config.toml
arch = "unet"
num_classes = 11
orthogonalizer = "polar_express"
Rows from block 2 of a small class-conditioned image flow-matching model, named by matrix and row number. Rows with one number belong to one channel. Each number is 500 + 25 x the weight over its row's rms, rounded and kept within 0 to 999. All counts start at 0. Numbers have three digits each. After the name is the row's rms in percent of the matrix's.
After each channel's rows are labels from the 100 images, of 14848 (inputs lightly noised), where the channel reaches its highest value: "responds to" is what is common among them. Only what is clearly more common there than usual is listed. The data: capsule endoscopy frames (Kvasir-Capsule). In brackets: how many of the 100.
# convs0: first 3x3 conv (model.enc.1.0.convs.0.weight, 192x192x3x3, each kernel summed), inputs 0-191
# convs1: second 3x3 conv (model.enc.1.0.convs.1.weight, 192x192x3x3, transposed, each kernel summed), outputs 0-191

convs0.11 090:513513540507483535477469471494499494474503467490504474481515491509494491506530513538424517408530518531502442466499511536477514458506508528523562504498515495493490487480498547459476527521480504496494514538528489495497505481494527559535507498492515514501551500525475509485525498488535499500459482506496523530496474513500501475499501473479492496494499455450518555495550514493517518523461504505491519514452482512473475494505488497459464515490504493491479486511532499483491469478481509538462482480519507496468477497548449461464496528495535471494532466483515487520487503455524476519
convs1.11 081:538488483502477514486554497512527482533468463536484501466449511535496524495483473501470467530473513498517511507490515483526488500467482529513494495483496499511473503536458507503444506557529490479517515515485519489492548484504539483497498531463492507474484476488529522475461465445495479509524473486477506516481518461535496474464466491539520509493548472523495455517474527502468520503524507506493485524534478479492488507514514481513505522551465495480517501461492523529521509522521514472538486516483486471533518475472565519511508502524512539558501503551456479503553510491478511553
responds to: finding: ileocecal valve (46)

convs0.56 110:498496475508488480444492496493486472497496421497503487462528473473497503483488490511516494505416536486506468492511504471519473478503501479489462512498483495495502487508502473488548513497541512485503524510516517486448516442484520514504509517516532486525542466459498491559518469516509497503532509504499533490507523515484485501505514478526553499511480499454516472487507499510496544507506504500554531525493507417543460526468497475439456466504522498532512489473500501492517489502476499549486451496533501511492531483502459463532480507523516539512492443498482499471493496501506459499
convs1.56 093:558520538504500510494477514506499510525479474514501518493514484518509540512507523536495479501513463504518554486474498529479560519538529500535488553477495480475472514509476522526479477530489459481475459544477488462556554496525463516491498505463470496492480517539498518413518498527499468501502506476476500471483485485490439515526496509472482518458482450487476520475480475509494527502484478474480474471497482474465496466487526541475505521467491498495505462470525485490505509525530490467501510564471517495528498455509505483496505546519505513489481517522502517472522487482497462519
responds to: finding: ileocecal valve (37)

convs0.106 112:494469485518520538493499508482493539496514518488505487517508521498490477507501491500545449545516524475519507497469520485491516455524486501485553496506525479512490502504524474492469492518462495496478504434487461510482512435475464490482449483504522496477483542515373518566459520488519502515544478514542536522506488515463531482526491496489554503524511480495494500488480484453494512469518505458469435502488501491511538510521507524514528501514507519521511499511489506497517485522510517495486516514534523501513492502485489499533469487518515488507553496515513531534522522539519484491
convs1.106 097:508541507489475494531476542500526499495489494514485490513547496486518514466497499471475540527514497499475522501504460453470547472528509507525412530472479537473518473447467546489539498522512505511566474554487548485479504477512516502473558482498522504492472482489551490454515485506490475474520532484479527499511543542534487511506470494539475502482485527502524523518478495514527472533491482511478529491539520493513489518490465485517498509511471500472468495464514525510494494491511490481531477464455507498519479514507493556502500543518499488522468502506517452496474479465495526496
responds to: finding: reduced mucosal view (43)

convs0.161 084:493490495514532453474479485495493493501525501510530512478502444485493494484459517507520485471508499467461514547460468530459515495534511503493581506510513553501569480488503511486503509444490485528467501495483481515562457472465447478483449463520534469480447492547504481482470489491533531510481470481527495509515493502479488432525523485532501484513491488514507492527512499504470508526513497460491508468509485508510475491499547506466492473491514485519518499530480460485514503487515526475483493514507502521479476503513540451483496475502539516494483469502500476493494478514517568502
convs1.161 107:501511483495481508511509519511479513496529519459488461494493478491507513469487498483485489535460540525507491498517542510530482509480478509505481505557490426496510519488510479523476515550553520487500496458476519506499514496522487524508506534495471531516511445463521507501501510492517527472515513488493485490520516485561535470489578504473519513535513480479481493467505484501475489447502502498471504535495502473497502531504444518517511537531486541513464476488539504508481486528473479508520496488459455482481525457487513522521500493488451506582463528478453470487522502502480447513
responds to: finding: reduced mucosal view (33); finding: ulcer (32)

convs0.75 108:504470490505513461454458480543521481468509487502489484504476527506474537490496478492484519452458483515535489513526536530484502494456518530546483518506508515509516463488503479526542510506507485495510492548460496477446544471490492493497506496514465523500533542479471507486510517507491480478553491499477493499575507523513529548502490509498517474496471516466478491446503492506516446510542521498512461504532487521496544512511482434483503511488499532492493485451503487492501488493511484477509514496510460497485523500511469518449523501529510523548462508510502475511534440520507460444
convs1.75 085:488495534499506483511555522472518490468454517510485514514467485508520487538492513512544508474514511524492480479453479466485495510529468502455534483491492511479499521493482532522501523493525499505493562476549497518530482513488514491454506505473491465503502449492537540467521516515511539503494474501530456509439544494491492472481463510544487504479522550512531534516514501517481531470483536493486502478522522462495483492509530484494506488469473452505482510523484467496552529515465525500551506564505483491504464489515514500478487484466481489461468459465468524477480536524463521516
responds to: finding: reduced mucosal view (40)

convs0.88 140:530489480506471500510496508473504528490483495497517520492381489498531527525497510497599462539576479497503515531485511486499480535489510466512559480527466489538490496534516525570466488533493497474470472472515545500462449487491507493472486492502497486483488479499534509524510479504475465500506497491490522489551502494449500510520480507493498506505510499490527507463506483508509532480556483506505489506499494480500514497504498456492496510509514486525508458488463482483509482497490513499496495507520477520499509521499474495574481517472490486484541507529528520500520530488502532534
convs1.88 117:565471491522511500496496473526464496520532501489534471505430528529450482455536479521489510492433490483491494521491474507468519505512507497492500516494502508496498466496489495487551493515520480507501519510479492485497561529519503517503513525502507493510541489495493466516481511491528508508528504515510486505413500483544567525475493479519469504530493519480450503515484531506478535549468489507507511498485504499508497532512456487498506507448476507489477521477568523499502482515523466484520488511484488501520504514437546529430555462499493522501496459473483507501520485513486496495
responds to: finding: reduced mucosal view (57)