config.yaml
dataset: "capsule endoscopy frames (Kvasir-Capsule)"
image_size: 48
conditioning: "class"
norm: "groupnorm"
hidden_act: "silu"
weight_standardization: false
padding_mode: "reflect"
optimizer: "muon"
nesterov: true
max_steps: 6200
weight_decay: 0.1
Rows from block 2 of a small class-conditioned image flow-matching model, named by matrix and row number. Rows with one number belong to one channel. Each number is 500 + 40 x the weight over its row's rms, rounded and kept within 0 to 999. All counts start at 0. Numbers have three digits each.
After each channel's rows are labels from the 100 images, of 14848 (inputs lightly noised), where the channel reaches its highest value: "top examples" is what is common among them. Only what is clearly more common there than usual is listed. The data: capsule endoscopy frames (Kvasir-Capsule).
# convs0: first 3x3 conv (model.enc.1.0.convs.0.weight, 192x192x3x3, each kernel summed), inputs 0-191
# convs1: second 3x3 conv (model.enc.1.0.convs.1.weight, 192x192x3x3, transposed, each kernel summed), outputs 0-191

convs0.29:480403493488513517484444500520452436507487522495559513507556505503526494471484504429521568344524491473531475524539455481461496508529502481470494469475600470463418495480503447529539488424433494441514525560538478489577499441439486522486462481479409458520481519477537430405499460470469502469529538557579539527495553501512516560532508501505544478475477490504490485417485440421584490492543454549464531513453469463503501547500567576501506485515493510499525427507501468507508518469426431438519484471514482502499464531554528465528474543498498552500505454437457507460496432563492441532
convs1.29:460520493455464505523527503509525565447531498482483505483496524479477529506485482457536458570450520424470514503503549445556462444500546508490586503546460463540483566429545559504460488500492460448507466531474560505469455541493477517531579579487461507474488504548554489473522465437485487495524473536578537495542431503523512519498470513492469516496525463480537530541445443589453502575487523505611519432512538519513504497491451516519502527384468475409490495465446457471375447490522508582446497484494501477455524446456485515419493426493479501547510525468500427528505562451462489417
top examples: finding: reduced mucosal view

convs0.119:465451484529533427415474449507476548500481537476466488448546429474492528469527561489436529473586496530491509532513573416508521440453489499520541513482513477506490464496570471477536523497548484550519564542530521560503472541468469489442482507439555466494558594567463515439545537487558554589432491467449444440518494480446561521540514427451505501509456499506483542495494469458524493559449496596549462517407498518511521541499459533498456523473523481525556444469526502510537448515508416449483446456468485505440501441552502463395446500506525520497523540492560517495516469479514513461
convs1.119:510534471468507493507505539466546475467467474544574495455442504564490445457466508534467519459479493455551528504471452444468441555548560606473416464459475519486408491464462466516481528515456529512470511506427658458475532468449461490471502522570465511519454413469524418491448503578479538473545487573425490563516503541499525551487459534525473531518513440479483498565474550520468469478492513468467495446563485487423482498490531446504508518515406494499518451512468554466437491489513565566551549524495481483543555492463509545528512516562466476491474430467458464512477480490484507508
top examples: finding: pylorus

convs0.123:496450506509485573518514511542451456535484511479459477475556466439458507465489487444466502531539520495485460479494480531449481541502495492475532468499447471474484519505521552505512514499479499514519505452542435500450562568528481414473465441446416494451531451466486462469457522582529509493464475541529439470552450479499511483583477542486504526478477438529454564492450468404587389463526429468469528448507526548519502549469458552452494513552527548523530455567604521476500455512523544469458499478619483505521501552484405499541469483530610502503518490519528508413467492545521516500
convs1.123:411516537461476451463526466481539500535511472504462459495483477510503441552469488442552570486448488535529543416509567499506445492477508521478432440529479567540533570476529526469496467465446407462492557494423488507558483520410588503429476574527517510438539533550474510522552518466523567464519437493479453489492458468580550513477462510431543530526498509506510414547549511479451591492547567512468466523500485491517457483503548483513505515516505518576452523451411429514472534449490494535488489501414486489457459443477479511486476550508407467472482488466515531536519500507550465540
top examples: finding: ileocecal valve

convs0.145:546543499484525530440500529454526525530536485538481552545431509616554486482562529514491584485445528408450487527463487534492439521573474406517542453488535498457519502504497538464608430537468562493483495544515436464550549430522508539530533511571547521423499483514430460470445464460485484534498523560504489573569489492488500550508504511515465530446526562505537457460531488483563591514486503562499530476489530465476527508530547536475465470486490550535489489523464491528514584457470514488541510495485478471508585472427542486537612579511470486529493519500449473463484516472506493545
convs1.145:512577521450443454534463510536538514472505534474549527521466502466498482501446529503444438495504539568559475523456452511630576519421458472474407523449516549600479518513518460492490472482539546513541519476474519483404573519481429470468383413480528490494504557450476525558523482439454490522496486573503535506468511554483509492509524463554527526488485557500482500492554502484501538465518463457405503506555478517544519499506503444501524468486494427500531540484466473460520461482481531479527518450500502513517496436429446522505458507497424509477497567519525447496463491514503638486
top examples: finding: reduced mucosal view

convs0.37:508543513491423501488493484493504561461497482546549544505416468510514488458493505485432493494417429463503507537405549483508495562460509489467433484500498520471541508494491500519465481579471508539492513395495456495526513487591541572530487560510488490425546488431517476545456506440533465434477481504431456486471486452484454505492517525459551505531498454504417488535510540536531559466344531509539547479508516512509493511463531483559475524511516465547492505486496550540418530483498524500499491469499611485497552489469514473496538517358485415457455471529510456505509464466492517423
convs1.37:486460551463496501526535547527517522544551519458502498477646514507514505594567528481599553508528434495495464421465522555576480512440518545486549532483547519501413516496552486489492474453485505472490469590525510501545456505461517521468489493464460506550504598577461495543554480458537425498531541513496600520557540497528538535492451475579482540494448424531542459590580520469473482538441582504515508505481485463487500493508462517474516509481489495427524457518498466458518523528490485526484470512507452490535517516529489505544516454552563508582514549456511492538537592505510510491
top examples: finding: pylorus

convs0.142:495500481524452461541515560478437465511530480545503553488475500529481596500518553472406527576475458504488531520495475515608494537497531467529474534511487508500521543493538554460521470476507467480488479504516481536440443630578524520478539512462519486525573510430546494558530481478466533420568515463484523477539478528447545488511491575437486514489452528521458483575556521529530527501471485588465603497476483511499463450488437503475485502472570560503535513577487480526563580497530488531475472489497518545484543467509557546516605514533492512456491510458463406488413462472457488529
convs1.142:585485538449554497458491493424548492565553518465477485504454489507455400430518460538527488461512507526462449512512485506494515486493489438489591486450570463478539517506524462476417521541459495523461544493470491421542574427401480453516491442446522507471537499499544509568448566436523515542438465480559493503445509458462481483455526490489611474545535497485473527536449538539465565531450524451593444432539497490497526548525515489520559558459491481472476467448537442487495439506485534510505516462567451482478491489515545417433463485463468534470499500500509470496517519576511525487
top examples: finding: ileocecal valve

convs0.148:463522521490479494507510520493565498506524503515490499489441494487506513476504489602401480501644555512521468632484457466451451509570478384521601522538522507486463487472491485538472475537451488498502512431485532560527563529460511497534522457472550468514535533497503537478509442500547527471478463525505455496477476482514510490509444544481541518493474491496536480479551448493517548437560443438440530466465474488488498492479485579507477500469524510547492539512508483451398515439478513501470498461507489423485474480443552473597450471470512528503506561497492642472476523427525555502
convs1.148:471535489505474491476501476537397487504485517473568507495495491487487476541447532382535481454445568495627543502521584509555491507454451475482485566521529469493501559527532525585595508442506501517478483403521516467463568528510469438452460538521467536504505468444446467509458499449425468551525591441477544531482500540483483440533568511568475466552509492495480538508457512470450504493488502528393521481473506496451503467472463511490503506517530464505496483539527570531597472490509509493474509518506497545473507438512468458503451505541466390491484431510451408520477467495496509477
top examples: finding: foreign body

convs0.137:506474415491525496477505491506511502520501476540511482535535543495516502507531517451520504513540487522492473503470503518431478450454509429553623483498518452494478473413530575480487521399509456496483553557468528513447461497532488510488509455486472501457505557541462494386414452504442463503458532532484465532473440459459498474481483512526477515514487548528514505514512465457560479524553441428508502544530569470521533567479497395526496651512483545517541504552481527498452505443525507481492515458480395477512582485413504496365513483516531496488487531492476465506505489456488521577
convs1.137:470508517566522517478561477509502465458503498520463493483477463489522565503478542485518494475577495528485552471563491499512569511481563509492533531505400529489501586525472416479517500471519479513449439429495497501540531487389508549475525546499569510506664456470496542521560480492503565538537453403508510514482541554556538470513475494461518421439499457505540520516462463590564514472512537489399458464467515513543466423477500517496513431451508471491522523442510496510460494528492511511547506523503466520524450464520498463534498501529512514479477439456474552424426464525553478409
top examples: finding: reduced mucosal view

convs0.55:478424535445567448587475509498522503544454539509498538447345426512525505473504473444581504421502465470436484479479472485523504498449436447463480477407470540479463518507468508481516465524458554516422534480564564475651570466529511543462490488489460456488548442504493482497472523496470491532533481465517531500550493528475481538481542502504495507547458493399569507521475538439528519515428532498533491542538521499541544476545517505461518476494545555518532513504480446429577458506563528508516450556472472540473490530509476495472448513543462518512545511469468503509513475573477522462
convs1.55:547532422540519546493514497527474574433485486499508538512495521483511472447540527479440547539448523482546546470553534467507457473513587556461522529566473413493435457497522486489458467523521444487567437505521498495458465517494575463465550577586517565596439507501512500481511526549480546490476543441505467518526492465553555495536439469492482496508564434537419489483529478516474516509495496504485503538471507484396486598522510499494515535440532523473464447471514549580430521549410486506484536456499556518481570452524564441502516425448502488601460514525502486478503505516483478473
top examples: finding: ulcer

convs0.141:518492534539502501459500474492539503489526490500510512474430472504518525470500439515452493546496515498500507482505471508483481420524497501446601456552521531560508470538540534580500523519457457513492502481456457520434486399486461447424460407482404427431450534558453489514442468459509531454525497502515466539523483481422432494502478497506520513461484400499494503467481440501468600457514496406429509457482515492542458534463506479518490502480503440501513499448486502482467458441454486468457468483466496439444417497449439496434430505474449444461510502551514448521541526393556479564
convs1.141:476499510504517498483569523511511519463484501502491555516486481521559491553542514463526474402472537451614521514494540529554530501514549522597525528426488529429431498472444490458473497534504511514552474478492477510573522491495504487467498640554511508537483507411433517476550448453488474511439448456454469431453524499484464532537460490472491517377450457511471509490554501468514489439520451513438484550496507502433519490518576506476506468480624564558548515474552496480507538537503491537513506432519555534569464506466482491514477460485556557456519534464509527468493518563473452544
top examples: finding: ulcer

convs0.38:461500502479428532458523474436524502421528517510473486504559514472477454517522497526424534526556503560554521499440452474464474518500513483524491450493574513523535530497515539495397534517553571556553550510524481489485451516446502513538539536505464502498488492522649541401523583549513540552405489467415507472532476474497490514486523502503510522510525472556532508450531501478567462488574436435485580463505487541492533495495509396494549532470557490488515530502532516462437396494489475456441532481467441461510470455466494469426512513489489512524455488506456522469496470416515448541
convs1.38:506472509480528524498444545500524496437546488499533506504472540489491559482499504503514465509471558518506528516552612536502474485475507498542529428510487488540498489519547469517615494523461411438523506397539508474467449516515540527439482500459487558535614440426467612475532415442505529476446498441533466520442526517482491520470465460462476546471451561511522484513581496544590500537463591525441508549495466489520507505509492518500496501495562539534472546499450526511521554489493522525502534437491542554538498558501484507522559495506539469502422512489466501474533537584420428433
top examples: finding: pylorus; finding: ileocecal valve

convs0.2:561474438583541575556491486456483530486539419478454515479494590497490495461551524491493528517448555515488469460595511528508512448494477409443500523500499473436555474473494478518517418531535573442491449498472513499544505495514485454472455516509506486500600466556441473550611520482527454532459470433436494521506533589484471517500545494493503476521427518489467529482506465509501519476440497518523513496447499465488492513460498472445469492471443478441376506423502458472499458462535453485511473412413469502572538487490564528546494576435497545476476480504494521519529515543492542475
convs1.2:464454471395506512425509527493515475554490495440528447471496518545477612472477499531490529514509502498533488541542533524476506460489447471519488498522502501561513536519540564533500538537508533513397485514509524490497486517480542556488487426457502463530525559435494534551429526482487561531515500493488538544600520400574454484507449470497504496539560579502523432497465456479551466549502482496426584439527455481578508428510486469509498508503531471528505482479413463551439566588454587430478468514419572491467527513475506461520547536525500496539525473492457538519507492493513453442
top examples: finding: foreign body

convs0.118:436445505552569585482476488465498489484474487410518516552574583492518518514558559504456498558552497520543517495517523531427507552504494483485478495519526484547546475501461560506501529566506428492558466452517488541422630529496488524519514523547469524503430606519565479574506458544493499482469488463497440454496519511502440505466477506451529495458583508559520520517476481500487483543534482474512553531460471486507491490495447456555490478515494471429469484470510494538514495469460496522514554496519469495607492407497429421485512550520477556498520482470550610494526478459545525598
convs1.118:476516498500544517437584553557524486525570510545512486492476478500461516496484462479487570420507505528527448516400509507479462486529604455517541539486515476439454459452571450495426425445522535552518580490564435510518510541512498524489522478534496540516446473544472542411457446489454514542460541450523480554396516498534547505519543480553500527465455381491508451496514482467570478487464484464538466511504487533512517547495519538491511535470528473451537498574544497524494468527556478459483533513484549487462598466564526466497527443488562394511466525500494471461463494533442508483
top examples: finding: reduced mucosal view

convs0.98:517498535521467475525517540510512464479495492466445491499493499458462456489460540493605570506533466478458585554424463431479506508536489513504530530465525496497508521483489453474480510476477458513555512399479509522514683561495559516525590514549473498559478545517596511482534516543488528514502461525402596464501456502490570502491456499514483483486497543521507407513475485518547526472500507487479512535437505531496473442501421474522460472504530549454493495583483441521530449475461532479504467520562388502481489508495633510519550498534462547481508463516545514515512482461495497511
convs1.98:489497534520623490481515465529480488544542490479446519507509516525546493536576464507458448494509569523567409458506562541522497534521507482451547487509486513458473528538565536557527551502531507443533480593525473452547412472532442524542483485538526508503513487435411516576480540508555547487449459449540403475452511430491514502492517493516479492487454504482451455446476467460479554500553473516570508503523434467437504498476576520496511548501529527466471453519510446507487533532604490571474508545510566469540445462493431441575522491458568436498518530453451517475506512476465450503
top examples: finding: lymphangiectasia

convs0.176:508524506516484487495467507539522464495505480501525493468504515574502537473442489516556502634491530527500499462512468501532497538515504492533551489505476500449569523470533533421569514570451419468520520548556536534541559536514503493564531535523569493465526539530476462537455446414512583575488480525546492494523499489545491545521481521509497452511506499442549473455469486547599587479515454508518428468537499444528476471498536632489470490506541480484548516519515488526434484415433523506449486483511377495508497464430447456583537499468520522427475560508472538463482477441492467495
convs1.176:487549560426569474529557487518495527445496506426472547492502522404473545516534472498537494452442501513484489588456532528461463511526482499414431553524506396546532506537491502599504478540550493480467527467461623512536511459425515530423450527558460494454534544451494500533530517526527607514470533388488560534509481485553492475505487501503542487538491511513455497489574466454437462473524512478513529508439534520449506542496452514493525520485429485476500470480478472489442539528552521522552504462531512504541521480535576501467482572496470520555477455446448506494490543576501551525
top examples: finding: foreign body

convs0.107:470556524485540629497465491488491478521453555480467487467527516537485446432456534534499576525477498497499462508509451439452492519546482489471531535508457444482559472493538506543470523507567532496568460575555524465458521489523530536527532521447535531485536533507471476573488542459488448599502561518499426490509527470494487499511542485524469509525486510541505529464535459469563507455549478480488480455514456497469548483634530530481517510472549483421565561534555552483476448483505430535525508490458485486586469465594473534464604533462541492521419517560560525532538494434526448494
convs1.107:512506509475490555467510510558466561484521502553465550491444477509478523528478502523495503441517424567547485549429512506499453528459515505532535439483462491445483479566483448447534472551447531503541553380470447547520491509470511433497517456492508503448528475495501544428445449496483515465490533484553526478502464441484480499478457461465528553408453489499469431473507506458499483486445492548518515472499463512438500468452554530503499517499528502463419488531491442493521519540514565508494469538395484530463453482441509441500397440472583528468509467461376504478486553526375502557
top examples: finding: ileocecal valve

convs0.53:531559517511557521528479540499508417463464420473522501458515484552508489552513551581467438580508598552489551572530485547525490481512515484499507477495441498525511479487493511544543545566546478491529453553505405483517462442498482467414442482510453476485536483529459527524567567598496457421514509536469472542515466487518499501512466529512477489443546585469466510490507516485469527478448531557562532456498515499485429497455527496470437464490478451474526587433460478502451499518531520505479491495475378546505444486542461446514486513486454554487527424497475524486497498387448448520
convs1.53:593479461553514523548537503464536481526501491552489517512511543495532572426505494483533556462445430466494500454538504504436556530472535521515486574543526460432506511506499570456527415474458539540476498483492504482478596544473483506508540499488531503537409499427558518449428493415467538553497517461562458470515490531479473524519483449490548435457435395507536506492443551522498493557534500421476483504469514486507501521475495521496484497481537463530440495556512515439546476555514499530510485550560573455587555459435508526506516518468594507512442490505553477498528527522587578531
top examples: finding: reduced mucosal view

convs0.149:493495481497519500459509544548534473501534461477490501473488499491512460469470425484408549416393516532472419458490522486443505434541500480480508535479499492501508461459502505507546486429504540481476491679485460513538602529462500516492490490453504457480647558478437526436538467457508528510518520522511541507473544516544493512447454461482471484465450504419453462507570502488545535512544496497571518486470490453503501522457511547472443461529482483495496481430470466486488469507508529544497474527556520493499604529468534542489459509492512484533516509473466507468477357524442460505
convs1.149:552450510515473487535509473433525516514459504547471547489504531501535513400470517506443531519526487420478470507537466490462446429510490495517456537520557436502433528496511489496479514544489525491520532428473493488468398446534421472471474522538513509498343356520428523483553459476454477498534485493493573607530506560498542524498449531428541538522537440517492515530460486479481495436396430507437479533501502524486511544480443469460498548431499540544486455495521524506570506505491496463510490490483476523530484465510506505490506512588462562417459485496535547489499494478509520466
top examples: finding: foreign body

convs0.135:478514520504465467530496499513542513538480517518475540520417541474505559511492523473587549488452437514495480490411540513426540451506505520532489550476519502492473529514525460516514489402506464465504496543549483469581545566463406487517512520515467458435668489485474521564570557516504544566461549514482518499485467479441500534476542535572556512497514552520501534395538519480583508476457510531429545474480516545495495511572511477473499532465530463520478443432505477498493558481527528467490501483472499478525493448424464477542496545499465528524434477486545477507530500603509525400
convs1.135:493488510460576517520412470385499441518494498505494510556530500533481442454516545514444491499568521438503536520544449475550508429508522517512429470517448565583570524518568521489551546551452524513463502558489449515404430482456507491543524443488549498546527545568477571523469470480511488490531504463539518512464519481546525466477503502398565431491504520497469502537472489491479472529470434454572502535518459484527500524465467538540480469544522535529546483515521412456499455505546504553472525456527483508493540559593508576472503490463483475429577518560504514518489471423573511507
top examples: finding: pylorus

convs0.180:561441473429492515477488451462525494508485461449504503527476562439460431498503585534559540434424549486476482426468522510499546542544497614511498505464502505547470490511525506516446521495525531511536553507492544511423461515517523486494449471476557479438531523493445501473545515505469502475507518512547551501542533502509513484485435412522506510492551506523532559487486503463570586500530480473460565521526473474508450472401532490501486578512548502505557454521479444542430480503503439551493533479402486463514450508488588560570487565509486569574485509475408468486486506434567457453
convs1.180:462519550594481550521466512442488526488518461528488532478484494502501523493507515468511489480518437484454515546545541494425455441447500508546445539533477583448516570507454553461426458499500496484451468540499504440606493495503484505492534573529483487529415565560496515553405589519513503612440457622478463465487541476516437491527531477519485445523532471506429433572517574525435455497479433466535545475510517535519511466554482523502545460490507475490529529523532547500560496500463525470474480501541498511510541419479481515468540473438574432495489491514536524553507491556488503499
top examples: finding: reduced mucosal view

convs0.34:488483598430465426456512516540569497537546435477524494573508581392486526531555492526455490526498551488498490493466508479487476547509478442473517531501514426518488540499574542478492535518490534496484524572428497513437525493562494496514467478456529455484513511543540495537537435519540478441450490535418526504516580524502430517461496496408485468472506490524487419470535510460413516489496498407493454515508480485527432504376502527550534508522505470472445487457549528492527452524577487521488525522495504483496388534518516455438469472522540604527518548526526514528461499450508477543
convs1.34:492434474531550552526491473501450469485466488515481513457447446525500492460516505479539539499440442472474494474522499471571492524558550486509505512495488515447499436534516492508423500502500384610492514463546492507535528549485532445447529556527510521535483565500459490481493461486454600549485534484496551461474443490508510582485452499438492524411511459544535484507454460436500496465555522563473487515449514465500467487544527469464473440433498466509554528527473518513518595528472412389543531523548516518518473466487463460499479453487459452535506469526576593413507517509419434460
top examples: finding: pylorus

convs0.150:498562558484407547523522475507503471470488498513483494514494438492477517451428506475488514501462447487499512515490488483578464473508543559533371461528554497476495515512497483403510554523505491466503515507483510429441561510587445479501472494507417480548538448468517478457537446501443465503537536473576570508512541514562569529593485472518497545553496575510458488520562459528541363503452477541533575513501546510507457495514552494474499526501498491501520483582569523530531511475486509476515514484516403457483510503578543458503553486486494556519478523502510576464481498455464518601
convs1.150:518474475558474482538496481492561486514490508477513462510440561513421523540490514501479490538525532497547516497530524520517511478467454455519556525426505487516454494488527495435554399472517458552480495561557455479496512475435630513501539546477546527475552439448447480507469597457609550507468529553475497510489436488462541450462548559517526468477512412510503493590499500489463590563536600593440487498504450479532516518507503507541503474570518512485440547491542490498463509527474467537536439550496558533534493500435492515550482526535529447522525405475470502501508511470553449494
top examples: finding: ileocecal valve

convs0.91:435479470499446482434546557503535483532566528503524528492510483564500530460474510479591469447420519487452459491411430452452509464561480466490581531506544560510457480521511527553485494459443476492490552484555525472474559419514514487508471409494498500488449474472474455503517494474523481465509477492551442507571487561466510505532482502449427506511501543530527538500516487456416506504520473455470424517509547455513496518504563521505517564502530556512505528482521530560536493491477493494485503470571601518466504473583478493378535471526566432477520538556540382481531458508561559516
convs1.91:521443517528523497503489483468501505469511478548481462498515497505485461457482503460447510528604473506478575488648574482494458527469513503512490501540498425574583571518488499379512515532507524533487472603446553417487539509413526560491544499507562487547502457486539493424509522509522547476508500461481502492495523473539574453523548474480521467553485357489499534567477537536531513483496520477483501509502504476505516523481439481478507453511488489465491523500557497501398483523536473515532509510473431511499486551447572434507504473547412548517492439449543531463499510545539438496
top examples: finding: ileocecal valve

convs0.35:534527491537468437443488478473497527475472485527506518492527500462523479498551497544406526446518540504520470484554512494526571465542530592519515518489468463529496537502511524558496499552519580465494458454423481534516449386580541538539554555539497524573442575590568506543483608536519567470522454489436508527513521488549487438490409479487498483489496438462514497426525501507436516493483518459577406457467484492484509523485491402485464418504463519462463472429453462459411506516506504467490525510475479475490501535484422519500465483501487479511519535470477479534503482478503536414
convs1.35:550462544439457486457531566567454404523563538471534479496439481516479472505519503478499487503431504525549560431374537546512517512468438436516462463475503554525500458600500483480499492454495528572487466474491489501564557517448501458499441437476486487480524494496462466406613426402528495452459501502512435461429410480515465497516586557509509590500523479499467493513541495516519545468485496515470443519539451452464565465510523505484528526478514503504478516513545540545556490457469499501451477496481477556449487528520494455563487506529479520444503488497495479531452476498527414516
top examples: finding: foreign body

convs0.15:530497537495481488442510480459440465478510525505544537500468463533538429537505455493430518475537460491462544514508402488526508522465505496472552512500518520515544496507469482517588508518539571561484518520501471541489429505532563490523533538518526585535626561571587498485524582504484499544505497559414558558534502501560507547423468522464436451508468544480492500452546557454515492462518551549455479428507534482441513487476514433509487510480478561466522539519514492533455551520488493496536545477430512481439557450423487518531462532523458495498480553475452526460528490517531558365
convs1.15:485551476468556502507431412501533535529474444510472531530547537513506506534536530479530483415503565566550445505536484540585528483449532509467364452509529503494523533500511506543512535439500488469539493460560459540510543479547480532490521505483522485483440469490542599446519522500539571478493512518602496492459466564494502477570534487518484485450486461493545492496471481481606560518407444398543543535540407494547517436538492527512534502430504497474490413450494526529492530442480462526487475555524483524558510514564513485482561473494496498476523472491492530543528479543485435440
top examples: finding: reduced mucosal view; finding: ileocecal valve